Weights of a small class-conditioned image diffusion model: width 192, 53.0 epochs.
Rows from block 5 of a small class-conditioned image diffusion model, named by matrix and row number. Rows with one number within an expert belong to one neuron, the router's apart. Each number is 50 + 15 x the weight over its row's rms, rounded and kept within 0 to 99. All counts start at 0.
After each expert's rows are labels from the 100 images, of 14976 (inputs lightly noised), where the router gives the expert most weight on average: "colour at peak" is the nearest of a few named colours to the mean colour under the peak. Only what is clearly more common there than usual is listed. The data: capsule endoscopy frames (Kvasir-Capsule). In brackets: how many of the 100.
# router: router (model.blocks.5.mlp.router.weight, 16x192), inputs 0-47
# up: expert up (model.blocks.5.mlp.up, 16x192x192), inputs 0-47
# down: expert down (model.blocks.5.mlp.down, 16x192x192, transposed), outputs 0-47

# expert 14
router.14:37 44 75 24 34 36 51 71 61 74 31 20 37 47 32 65 45 52 41 41 52 79 29 71 54 48 34 50 41 54 59 63 66 39 36 44 87 50 26 26 70 57 59 48 43 36 70 49
up.0:67 70 49 49 37 81 56 24 15 59 39 64 56 57 60 50 48 41 72 52 41 49 61 34 41 47 52 72 42 60 73 51 52 53 58 44 40 47 66 51 51 70 45 49 29 52 61 46
down.0:41 36 68 40 33 68 54 46 58 42 51 54 39 29 52 38 61 46 52 57 48 95 52 55 52 62 60 49 57 41 72 60 70 36 69 48 49 63 42 44 40 54 47 43 36 55 49 56
up.1:44 30 29 24 33 47 34 25 39 57 63 34 51 45 30 02 36 47 49 53 60 46 36 66 54 54 45 48 48 21 70 48 45 37 66 63 37 47 61 33 64 64 43 24 52 64 58 53
down.1:41 51 26 45 30 51 56 40 49 60 41 49 74 63 49 71 34 62 50 69 31 76 54 67 44 38 37 41 43 60 58 42 60 55 74 50 42 74 51 34 29 50 70 46 47 40 32 57
up.2:47 51 57 48 55 66 49 17 56 30 46 86 30 28 67 58 44 57 66 35 58 35 68 31 30 26 41 55 31 56 37 46 46 23 63 57 51 39 83 55 50 50 57 65 50 92 27 55
down.2:52 47 43 35 59 74 46 56 45 82 54 53 50 52 71 34 58 53 65 41 71 62 42 43 54 78 65 53 58 68 39 39 52 42 56 52 44 46 36 52 75 53 38 66 84 53 55 35
up.3:73 68 51 44 60 80 66 23 52 46 68 43 41 35 75 29 27 53 56 45 40 58 48 41 47 76 39 58 55 26 23 36 47 33 48 44 44 59 37 76 38 17 59 32 36 62 36 78
down.3:52 48 50 57 24 01 31 78 13 49 41 59 66 67 39 65 58 07 61 44 48 53 54 55 43 51 39 58 49 43 69 25 39 61 81 46 83 48 63 36 60 71 27 52 38 49 59 44
up.4:18 35 58 65 60 30 42 54 51 54 50 36 33 61 31 55 43 28 34 60 80 53 45 44 39 33 58 51 48 54 17 74 73 29 52 56 43 24 46 50 55 74 84 66 58 57 80 59
down.4:60 31 49 61 45 35 36 56 53 69 72 22 46 56 65 59 73 35 35 30 80 10 41 75 36 48 45 38 61 66 44 52 46 49 51 54 31 43 43 45 48 54 39 43 63 45 34 61
up.5:29 41 40 57 59 61 59 32 27 50 52 61 39 48 64 35 59 63 36 18 33 35 38 34 53 27 42 52 42 79 39 59 37 25 76 61 33 26 30 58 50 69 66 56 49 64 58 74
down.5:54 73 56 30 36 71 24 66 61 56 32 54 59 52 52 56 29 56 63 44 47 62 48 74 51 33 41 56 33 64 58 90 53 67 65 40 52 59 70 26 53 50 48 49 55 70 49 38
up.6:66 75 64 51 39 73 49 20 24 34 41 78 30 43 57 36 48 42 63 22 48 45 41 38 24 39 58 67 41 55 17 62 44 20 81 37 59 43 41 46 56 75 39 63 81 51 34 42
down.6:65 61 48 07 44 66 39 28 11 59 54 50 66 75 22 55 57 39 68 52 38 28 32 63 60 62 24 50 45 59 03 40 30 52 32 58 33 50 58 69 55 44 36 42 58 60 49 67
colour at peak: grey (39)

# expert 5
router.5:88 67 56 51 31 46 53 56 44 58 46 48 53 45 52 40 58 69 44 38 53 59 43 73 51 27 42 62 78 32 56 73 43 52 51 28 52 44 39 55 45 53 22 58 60 45 56 56
up.9:56 46 40 57 61 63 29 62 62 40 66 30 50 55 43 26 55 64 67 48 52 73 34 39 25 51 28 51 51 54 28 46 63 74 42 65 37 39 71 48 32 40 63 60 46 61 61 66
down.9:47 36 29 66 67 18 54 62 57 77 64 30 59 21 41 49 51 26 99 68 67 61 42 32 64 43 38 33 64 42 55 39 50 46 69 55 41 37 45 63 54 52 68 35 79 28 55 47
up.10:31 92 41 57 64 36 59 65 58 56 59 52 34 40 32 49 50 29 66 65 19 53 67 36 40 32 64 51 46 46 35 23 60 38 82 54 31 58 75 79 54 42 46 34 46 69 27 59
down.10:57 49 38 83 16 26 35 43 53 51 47 35 44 50 52 42 41 48 77 64 56 25 34 30 44 66 49 48 34 68 77 51 75 57 24 72 39 43 48 26 47 52 59 50 56 59 45 49
up.11:44 21 47 64 69 60 28 58 42 55 72 37 38 26 41 47 65 67 47 04 60 35 65 49 57 21 44 65 34 48 67 39 58 58 55 48 26 47 63 50 21 70 44 66 76 73 65 52
down.11:69 32 58 55 47 33 60 50 55 69 61 55 45 63 51 54 50 25 61 74 57 47 34 52 48 84 45 69 49 59 60 48 50 38 50 54 46 84 42 50 60 51 82 68 52 53 42 25
up.12:46 37 83 48 24 41 53 51 17 44 39 58 38 54 52 37 62 37 37 42 34 46 58 36 39 50 52 50 59 72 50 37 60 75 51 46 57 29 58 45 44 47 57 38 46 16 63 49
down.12:52 72 68 57 31 52 38 74 44 42 40 27 53 50 44 64 16 52 48 56 42 57 68 42 47 30 50 31 46 49 55 49 43 52 78 55 24 45 52 45 58 49 34 32 56 65 43 52
up.13:46 61 27 55 38 50 67 51 61 32 29 68 19 43 49 55 53 37 38 63 35 34 39 40 42 35 42 63 58 56 20 48 74 41 41 45 76 58 59 49 39 39 99 60 68 41 55 57
down.13:45 62 52 47 71 48 65 31 44 47 24 45 52 60 39 39 30 50 45 34 57 65 45 17 56 20 65 51 48 49 52 52 63 36 82 43 17 57 58 43 51 28 11 53 57 49 41 45
up.14:45 54 38 43 43 41 51 24 41 70 44 30 44 36 46 58 46 43 62 39 61 65 57 49 70 24 68 70 61 43 71 54 48 27 19 63 68 83 37 33 64 70 52 48 41 50 61 43
down.14:43 66 34 48 37 69 44 36 35 51 63 47 50 67 59 18 45 48 56 53 44 42 62 62 54 34 31 51 57 51 21 34 43 45 48 55 37 29 60 58 39 27 67 31 46 53 73 50
up.15:41 50 35 27 53 48 76 42 66 67 67 35 49 28 53 59 47 55 67 78 70 49 51 61 45 40 65 47 67 49 85 52 19 42 61 56 57 46 25 57 67 42 92 19 48 24 62 46
down.15:44 35 29 59 58 45 54 50 49 25 67 32 55 68 49 43 71 34 33 22 54 58 54 66 42 58 54 66 66 58 34 43 34 51 30 48 61 47 35 50 49 43 37 72 49 36 43 39
colour at peak: grey (26)

# expert 3
router.3:67 32 34 47 73 33 62 37 40 21 54 55 44 43 53 48 55 24 65 39 55 36 33 52 40 77 53 54 57 48 60 48 47 47 79 52 33 20 59 56 79 37 63 60 36 55 77 40
up.0:32 43 52 37 50 20 48 58 47 25 42 59 36 47 58 47 39 34 56 61 51 37 94 56 73 73 45 42 28 52 55 46 49 54 65 43 41 58 54 52 70 28 76 24 46 34 27 39
down.0:37 70 94 49 26 40 42 63 40 75 76 72 50 51 41 52 42 59 59 48 46 72 49 44 71 58 83 50 47 63 57 35 49 32 36 50 59 25 60 60 62 44 34 30 70 23 54 50
up.1:28 61 40 24 36 54 44 32 59 49 53 56 51 60 65 41 36 40 17 46 18 39 66 45 62 17 46 44 45 38 58 42 46 37 84 47 52 41 57 62 39 71 74 47 34 34 38 73
down.1:40 77 59 43 63 68 36 48 76 42 50 42 35 49 37 50 54 39 22 51 63 65 17 39 52 62 65 51 63 65 36 56 50 66 01 66 39 16 26 49 72 81 25 54 56 42 37 41
up.2:76 77 46 34 57 38 46 49 30 47 66 47 32 36 29 40 50 50 34 81 64 65 57 45 55 38 99 49 66 48 46 44 89 36 60 80 55 41 25 61 37 49 42 60 47 73 54 70
down.2:73 75 47 45 64 38 64 35 47 66 46 33 52 50 53 59 54 54 43 49 54 52 54 50 38 54 00 48 61 48 52 32 94 52 60 27 56 46 73 52 67 56 57 58 64 55 52 42
up.3:70 80 47 48 39 45 80 48 63 54 39 51 33 02 66 58 45 46 36 44 50 52 35 25 60 56 84 56 52 40 55 61 73 23 53 46 64 38 25 47 45 85 46 37 71 51 21 20
down.3:67 84 36 22 61 61 38 41 44 71 63 68 52 86 28 51 36 53 67 40 51 37 70 49 49 44 10 45 56 49 47 61 47 83 63 53 67 43 88 58 53 12 42 30 65 46 48 57
up.4:27 66 81 48 25 57 15 63 33 65 66 49 46 56 40 37 73 49 33 49 29 70 23 47 55 31 51 73 43 62 57 60 43 90 54 55 48 50 71 60 58 74 59 59 42 52 55 49
down.4:26 47 63 68 50 76 55 55 47 52 23 45 38 52 48 35 66 58 22 56 54 90 60 54 30 65 48 86 62 63 42 69 52 33 57 47 47 41 23 53 55 38 42 54 67 70 30 40
up.5:56 58 46 44 49 65 52 54 54 64 48 55 26 83 30 79 65 41 42 44 35 72 72 68 61 49 37 44 31 50 47 26 17 59 62 45 59 61 49 81 35 57 63 68 63 46 25 47
down.5:39 62 53 59 47 40 55 65 24 47 63 43 64 27 65 32 52 41 82 60 57 46 66 31 70 42 75 45 47 50 98 29 30 35 56 39 41 58 54 38 53 53 53 56 64 36 50 54
up.6:40 47 51 68 53 62 34 55 59 68 48 47 49 69 71 36 43 40 81 38 24 42 54 31 24 55 55 30 39 21 55 40 56 52 63 45 40 50 35 67 42 70 46 39 58 58 74 47
down.6:57 56 59 57 39 67 39 60 47 48 44 70 68 53 92 28 26 49 32 60 39 44 49 62 65 67 51 82 45 59 29 55 58 60 46 48 47 48 27 75 22 73 58 52 57 40 74 27
colour at peak: grey (49)

# expert 4
router.4:39 53 61 63 31 70 38 33 22 41 34 39 53 61 61 42 31 74 39 38 52 56 43 45 34 32 36 57 65 34 45 70 48 54 42 20 57 60 64 62 32 55 48 56 71 68 64 82
up.38:47 26 45 62 57 62 64 39 50 41 65 39 37 43 65 49 27 44 42 29 24 47 64 56 73 47 41 68 09 47 49 40 31 44 49 64 60 29 48 56 28 34 37 51 61 55 53 49
down.38:31 61 35 48 51 43 60 48 58 47 63 43 46 69 68 50 79 65 22 78 28 70 61 72 53 39 17 53 47 60 27 41 54 72 49 80 60 51 34 34 61 40 75 03 30 55 50 66
up.39:66 63 26 42 59 38 51 48 64 63 63 16 35 37 74 58 46 54 52 44 55 39 68 59 62 35 67 56 39 50 61 63 51 53 69 55 59 66 61 45 55 62 64 45 42 55 50 58
down.39:40 47 45 24 47 26 49 49 70 42 49 67 48 34 48 44 50 35 33 80 34 30 53 52 45 49 54 56 51 39 25 71 68 81 53 40 37 23 51 51 50 33 54 32 40 60 57 33
up.40:30 41 64 19 54 44 65 53 42 60 27 68 40 54 47 32 50 44 46 71 45 30 62 75 43 76 48 41 49 54 64 26 55 35 53 46 56 55 76 38 53 46 56 52 46 47 51 52
down.40:64 58 72 55 46 56 54 53 46 89 43 18 68 39 53 62 49 44 55 09 77 39 40 53 45 63 50 50 35 51 42 48 57 34 47 61 63 57 35 23 70 50 42 74 51 53 56 63
up.41:61 45 78 50 29 73 35 62 56 58 64 54 49 28 45 63 42 34 34 26 34 57 42 62 47 75 49 14 47 52 17 65 72 35 28 40 55 32 59 43 60 77 64 82 50 72 62 59
down.41:58 47 59 43 40 28 50 54 45 67 42 47 44 32 54 41 39 68 54 63 16 22 42 84 48 65 48 42 58 44 82 39 33 36 37 48 42 14 71 64 51 45 62 48 51 48 48 55
up.42:26 57 25 46 42 60 63 42 72 39 60 67 26 54 46 49 44 44 60 39 48 10 70 39 33 60 49 33 26 31 55 00 55 36 76 51 58 38 70 76 20 32 36 68 65 56 39 61
down.42:54 60 49 17 54 72 59 39 70 60 63 66 57 51 70 74 62 61 46 59 37 50 66 67 52 53 32 39 31 56 43 64 48 54 42 65 57 76 24 45 46 60 62 24 50 45 73 81
up.43:46 70 64 62 39 66 70 27 51 41 47 43 48 58 28 21 49 31 45 52 39 11 55 52 64 44 44 62 44 20 30 31 51 38 71 50 45 43 56 63 58 36 44 41 55 19 23 93
down.43:56 59 36 59 44 72 58 15 55 68 24 24 52 57 48 69 48 73 19 20 38 28 55 70 50 68 67 50 33 35 38 49 44 53 18 87 72 45 47 42 58 60 62 48 58 49 75 75
up.44:25 40 55 49 30 65 71 29 48 43 61 42 56 65 76 68 56 56 53 41 56 46 39 25 38 60 65 50 55 38 32 40 46 43 72 61 33 58 52 44 63 47 91 48 49 36 60 54
down.44:46 57 93 52 48 70 62 25 44 46 50 06 42 69 45 39 00 26 45 56 30 57 47 65 62 62 80 19 40 45 48 39 39 47 47 58 59 52 43 37 55 55 56 43 49 66 65 51
colour at peak: black (100)

# expert 15
router.15:48 37 92 57 69 67 26 71 76 77 40 54 46 27 39 42 26 46 43 40 49 58 53 60 54 47 57 61 31 61 57 40 41 42 36 47 40 46 37 33 62 56 51 39 37 52 46 44
up.0:34 28 19 42 69 81 60 48 45 41 71 21 68 40 68 57 55 79 27 44 57 16 68 78 61 32 52 54 43 61 54 27 46 53 36 68 49 30 46 31 54 46 33 49 54 73 50 48
down.0:25 49 34 46 49 98 69 25 21 44 57 54 45 60 60 71 27 68 57 91 42 55 65 53 66 85 58 57 50 60 53 46 66 61 63 70 61 63 38 41 33 46 51 58 53 60 51 48
up.1:30 72 43 26 42 66 43 50 39 39 44 59 45 25 75 35 49 46 38 34 53 70 64 44 43 41 49 45 56 59 52 53 43 43 56 33 63 57 56 65 51 71 71 61 46 41 49 74
down.1:51 40 47 33 73 53 34 59 66 75 36 81 58 49 53 57 36 49 29 52 24 33 64 61 15 18 21 38 53 43 64 65 31 47 60 51 41 49 52 63 51 43 68 39 46 60 33 51
up.2:45 45 75 49 53 43 41 40 41 37 37 46 35 52 53 29 57 44 60 33 57 12 47 38 56 56 65 62 57 63 42 46 65 45 21 68 76 24 62 44 66 55 49 41 51 70 65 43
down.2:61 52 95 57 43 50 64 11 70 62 65 48 45 60 58 66 50 24 68 60 57 19 40 48 45 40 62 39 55 59 39 33 48 37 25 61 65 54 44 53 48 44 51 42 56 50 42 63
up.3:69 51 60 36 36 55 52 50 42 60 61 38 40 25 44 54 42 32 16 50 59 39 61 48 56 53 55 49 41 56 04 31 68 53 71 43 67 44 34 53 54 23 43 55 37 53 70 54
down.3:59 52 62 56 82 46 65 67 54 65 59 41 69 29 44 58 75 53 43 82 43 67 52 54 48 56 46 42 67 48 64 38 40 59 50 44 91 38 47 21 60 70 44 62 41 56 38 51
up.4:47 48 60 37 78 43 47 42 65 61 34 39 16 51 63 72 42 58 44 27 75 28 70 64 64 48 55 59 44 73 67 38 36 32 52 51 31 54 41 47 48 63 42 66 29 97 49 48
down.4:54 53 60 60 72 76 70 41 66 67 38 49 32 31 48 54 61 54 55 67 45 45 35 41 44 51 62 55 67 37 69 49 52 58 12 63 68 48 21 41 54 43 40 48 48 38 57 25
up.5:29 34 65 37 50 61 52 53 36 54 58 67 30 49 54 30 84 60 43 28 30 22 74 54 54 52 55 55 49 58 30 55 59 45 99 25 55 34 64 61 49 35 68 48 42 26 58 44
down.5:65 51 58 40 64 50 42 31 62 42 18 81 49 61 40 35 42 62 37 71 48 23 43 43 39 15 45 63 58 57 48 64 51 54 16 51 58 35 50 36 58 38 53 50 49 69 38 47
up.6:65 60 74 50 92 51 43 78 61 43 48 50 50 34 53 37 59 37 67 48 54 34 47 33 64 55 60 56 48 66 40 42 51 45 53 34 45 52 29 55 46 43 91 45 49 51 68 71
down.6:55 42 66 50 00 71 68 52 48 52 47 29 25 63 50 45 60 50 26 45 66 36 26 58 45 39 46 60 51 66 21 49 56 41 52 45 67 54 61 55 51 49 23 37 44 42 45 37
colour at peak: grey (46)

# expert 9
router.9:39 54 53 89 45 45 68 44 32 28 22 33 46 50 36 60 39 68 69 55 51 50 78 40 41 40 62 54 61 51 68 57 41 47 61 62 76 83 60 68 36 59 49 43 57 52 22 75
up.38:45 50 56 61 73 62 51 32 29 46 28 64 43 70 60 27 62 55 59 39 45 74 16 27 64 45 12 46 36 42 36 52 43 48 37 41 66 67 61 35 48 48 25 72 62 46 45 50
down.38:51 50 59 68 57 35 49 40 59 39 71 15 49 46 45 56 50 76 15 40 63 39 52 55 38 49 25 42 66 70 47 66 56 84 86 53 48 48 59 59 67 61 62 46 76 23 35 33
up.39:21 91 51 65 54 48 65 48 43 42 88 41 37 63 58 64 45 54 48 45 58 81 74 43 96 32 67 44 41 32 18 76 16 61 46 38 49 70 47 69 45 58 38 55 56 47 41 73
down.39:45 57 22 46 51 51 37 63 49 43 68 68 63 60 60 63 69 34 62 43 24 49 52 25 50 51 62 50 70 57 47 45 50 63 85 49 54 50 67 58 68 57 38 14 39 42 52 37
up.40:45 50 36 58 60 28 14 28 84 48 41 55 25 51 31 38 55 51 48 66 80 74 63 67 68 36 33 39 69 59 58 38 42 45 66 57 43 44 62 45 56 83 28 59 56 61 58 56
down.40:40 67 67 68 60 48 74 67 60 47 46 38 65 28 58 49 34 63 35 76 35 59 57 31 82 50 68 39 64 64 39 45 57 54 30 41 47 58 39 34 52 38 40 48 46 46 46 34
up.41:60 26 49 64 48 53 52 66 63 60 70 27 48 51 45 46 49 24 56 59 43 04 41 60 30 34 67 60 40 78 59 44 81 28 81 46 71 65 40 62 57 52 59 49 42 34 57 69
down.41:46 46 55 29 63 62 45 34 66 84 48 55 36 59 54 21 22 72 60 48 60 44 31 49 43 73 63 43 29 50 35 36 52 45 24 50 62 27 10 55 62 71 73 54 48 46 54 33
up.42:54 29 27 50 51 52 41 49 54 51 61 47 36 62 51 33 52 47 45 53 47 29 59 42 34 53 60 34 32 67 73 51 46 60 59 61 38 48 22 40 72 57 44 63 54 60 65 43
down.42:67 76 41 60 38 28 48 39 62 47 61 50 63 54 45 65 28 56 68 54 57 66 67 58 39 29 23 15 25 58 37 59 22 27 40 50 54 49 85 50 30 47 50 56 62 69 53 52
up.43:30 48 36 55 47 64 52 39 45 51 60 54 53 62 71 08 76 43 36 14 46 38 63 58 70 56 46 66 47 57 62 53 55 42 61 62 50 99 55 46 68 65 32 66 23 57 49 34
down.43:55 48 45 57 47 77 44 57 43 48 35 52 45 38 51 46 52 79 58 90 48 36 57 53 48 39 46 55 35 51 45 61 59 61 65 56 75 47 63 45 43 47 43 50 16 52 32 43
up.44:46 43 10 50 24 44 47 57 65 47 78 14 39 43 42 70 51 37 47 53 75 39 60 38 56 35 63 68 26 18 60 37 43 43 31 50 49 36 58 60 59 52 63 61 36 59 54 69
down.44:36 53 28 51 82 68 56 04 45 44 29 32 38 54 50 31 54 66 47 26 45 29 64 58 40 60 50 57 48 68 12 50 35 61 16 66 64 45 68 31 70 45 41 39 53 65 48 31
colour at peak: black (79)

# expert 1
router.1:63 82 66 48 57 34 64 79 76 55 15 50 54 47 54 62 34 27 51 57 41 70 69 63 49 68 59 53 47 56 75 54 51 48 34 53 55 46 50 23 54 42 35 44 22 45 27 33
up.0:61 47 14 47 65 61 50 72 50 63 58 43 40 40 60 51 71 34 40 44 35 46 61 58 58 40 61 52 57 60 99 58 71 50 57 60 63 54 52 59 46 33 58 47 45 57 61 58
down.0:23 60 14 66 52 57 49 31 54 45 37 33 50 50 82 30 40 69 25 71 68 52 59 42 43 76 48 56 29 25 43 52 46 44 43 45 35 51 53 52 39 60 51 33 44 57 50 64
up.1:52 40 25 37 17 64 41 44 66 65 48 46 54 26 59 38 56 63 47 41 58 59 38 56 32 23 34 46 50 45 46 43 73 53 61 50 52 40 44 40 51 70 55 38 38 29 47 35
down.1:48 55 49 81 57 23 40 44 79 62 65 37 76 54 53 43 37 27 38 42 53 54 56 62 43 59 65 27 42 51 68 33 36 52 70 62 57 34 54 53 44 34 79 39 70 67 52 47
up.2:45 36 65 82 50 61 39 65 33 50 54 40 33 49 28 47 63 71 33 38 43 48 48 46 60 60 51 37 23 64 51 66 76 41 42 66 47 40 46 52 63 59 57 40 71 46 63 41
down.2:44 49 46 49 67 34 67 65 70 43 62 63 61 30 67 66 76 04 35 14 74 56 46 69 58 48 61 57 46 52 48 48 45 37 67 39 41 31 29 65 47 67 69 45 58 35 40 60
up.3:47 61 60 51 63 37 75 58 44 37 61 33 42 46 30 31 51 25 53 66 78 39 29 45 48 46 60 52 59 47 68 41 36 29 27 48 52 69 36 59 33 50 40 51 44 43 38 54
down.3:52 65 29 74 31 40 47 65 49 49 72 51 40 65 49 58 56 56 39 20 69 59 34 57 44 42 49 69 22 34 50 40 31 50 63 54 36 42 74 48 65 62 67 56 62 22 43 55
up.4:58 10 60 61 38 64 47 08 70 30 75 31 52 49 82 54 40 40 77 46 37 59 36 16 39 63 40 87 52 28 22 82 67 45 35 64 52 27 51 44 44 35 54 50 56 55 33 40
down.4:39 74 85 64 45 34 42 52 52 58 54 36 40 62 46 47 52 22 77 79 59 38 28 43 48 58 44 57 56 58 90 28 37 42 56 53 38 97 59 40 44 43 52 41 53 62 44 17
up.5:40 15 00 46 47 50 53 52 44 37 66 74 24 43 60 46 52 47 27 25 47 22 61 53 51 47 53 34 30 62 53 48 59 40 41 46 38 27 61 47 42 45 37 58 55 58 65 66
down.5:54 68 41 69 64 35 49 50 29 59 54 72 53 55 47 42 66 85 34 90 52 64 63 51 41 43 46 43 45 65 45 54 45 25 67 48 52 48 29 48 35 43 76 49 49 41 63 49
up.6:44 31 54 44 36 49 55 29 52 54 85 16 54 42 50 44 41 44 50 25 58 50 50 39 30 38 43 24 67 32 79 57 24 52 68 65 39 59 60 68 48 59 80 78 49 46 50 69
down.6:54 71 57 59 69 10 46 32 61 44 40 40 50 58 65 50 74 14 26 42 33 38 42 41 53 59 61 59 67 27 57 60 52 47 60 67 41 44 35 40 23 35 27 50 36 79 58 43
colour at peak: orange (79)

# expert 0
router.0:41 61 58 50 57 41 70 76 51 70 14 61 47 49 75 43 46 42 87 55 43 63 51 71 62 58 60 43 44 61 87 62 48 46 32 60 66 83 46 37 47 52 38 31 42 32 16 41
up.9:65 69 13 59 31 47 40 37 64 69 47 58 45 58 36 43 29 47 54 34 44 76 36 78 41 43 63 26 35 48 65 49 49 40 83 53 58 61 61 79 45 58 57 36 57 76 47 56
down.9:49 52 99 70 59 37 40 54 49 32 45 67 55 45 60 50 52 56 33 91 62 41 52 71 45 65 41 54 41 55 45 56 54 44 55 47 67 47 77 44 54 43 29 45 47 57 73 37
up.10:38 40 32 49 64 26 59 72 46 60 54 30 45 43 69 45 89 27 53 64 25 71 29 34 71 55 49 57 44 57 99 56 67 55 37 55 20 44 49 54 47 39 61 53 30 42 72 50
down.10:52 57 39 31 52 64 71 33 57 33 34 45 54 36 26 78 58 35 22 40 33 12 47 45 74 61 66 55 84 47 10 39 51 47 19 43 51 65 67 63 40 36 07 33 65 42 37 42
up.11:32 38 30 38 50 56 51 51 46 46 55 46 33 49 51 38 54 58 53 38 42 89 49 39 40 43 33 42 33 62 74 61 56 51 20 66 00 53 68 43 35 49 60 55 74 44 69 41
down.11:57 35 31 48 56 85 62 37 40 63 41 73 58 32 61 65 52 46 54 65 32 28 46 38 44 41 71 52 45 50 08 59 53 36 34 46 58 71 55 65 55 32 61 30 71 52 42 74
up.12:56 43 36 39 10 54 65 47 59 41 51 53 49 65 67 49 58 72 62 41 46 59 32 54 52 33 50 64 46 53 93 45 43 39 61 64 57 48 60 76 22 35 46 42 59 95 45 74
down.12:47 68 99 46 46 90 44 38 68 61 59 66 67 51 47 39 52 33 29 63 39 65 41 73 50 63 45 44 57 49 63 40 56 48 40 58 74 43 38 62 54 40 47 54 57 48 68 44
up.13:44 42 20 39 44 49 48 49 51 45 66 62 48 45 57 51 51 46 63 63 30 41 52 37 58 50 69 71 47 39 54 64 57 41 84 33 36 27 71 64 37 17 25 25 67 59 53 66
down.13:46 31 79 57 67 47 53 41 43 74 37 71 45 56 33 33 56 68 30 62 57 67 49 30 48 58 57 49 49 64 56 61 58 52 32 33 49 75 56 47 53 65 40 72 37 50 35 37
up.14:55 60 84 75 63 30 32 69 63 31 46 54 30 38 51 60 86 41 62 47 49 69 39 45 54 50 54 55 51 66 74 50 65 42 58 49 30 31 80 59 47 51 56 50 39 47 63 35
down.14:58 44 71 24 49 65 44 70 68 48 57 49 53 34 54 52 68 42 48 47 99 45 50 49 50 39 42 37 55 60 24 33 50 33 16 58 44 66 54 66 65 77 33 53 41 48 64 57
up.15:44 54 87 31 26 49 51 11 46 83 48 61 45 50 56 42 45 37 63 40 19 89 62 48 17 27 44 78 41 59 60 40 51 45 64 42 62 28 42 75 56 50 61 62 39 56 52 54
down.15:53 58 74 67 49 00 38 45 67 42 67 67 52 63 43 50 41 30 39 53 55 77 22 37 52 39 62 69 66 47 67 41 43 40 61 38 53 63 55 48 74 60 37 43 30 69 58 45
colour at peak: grey (49)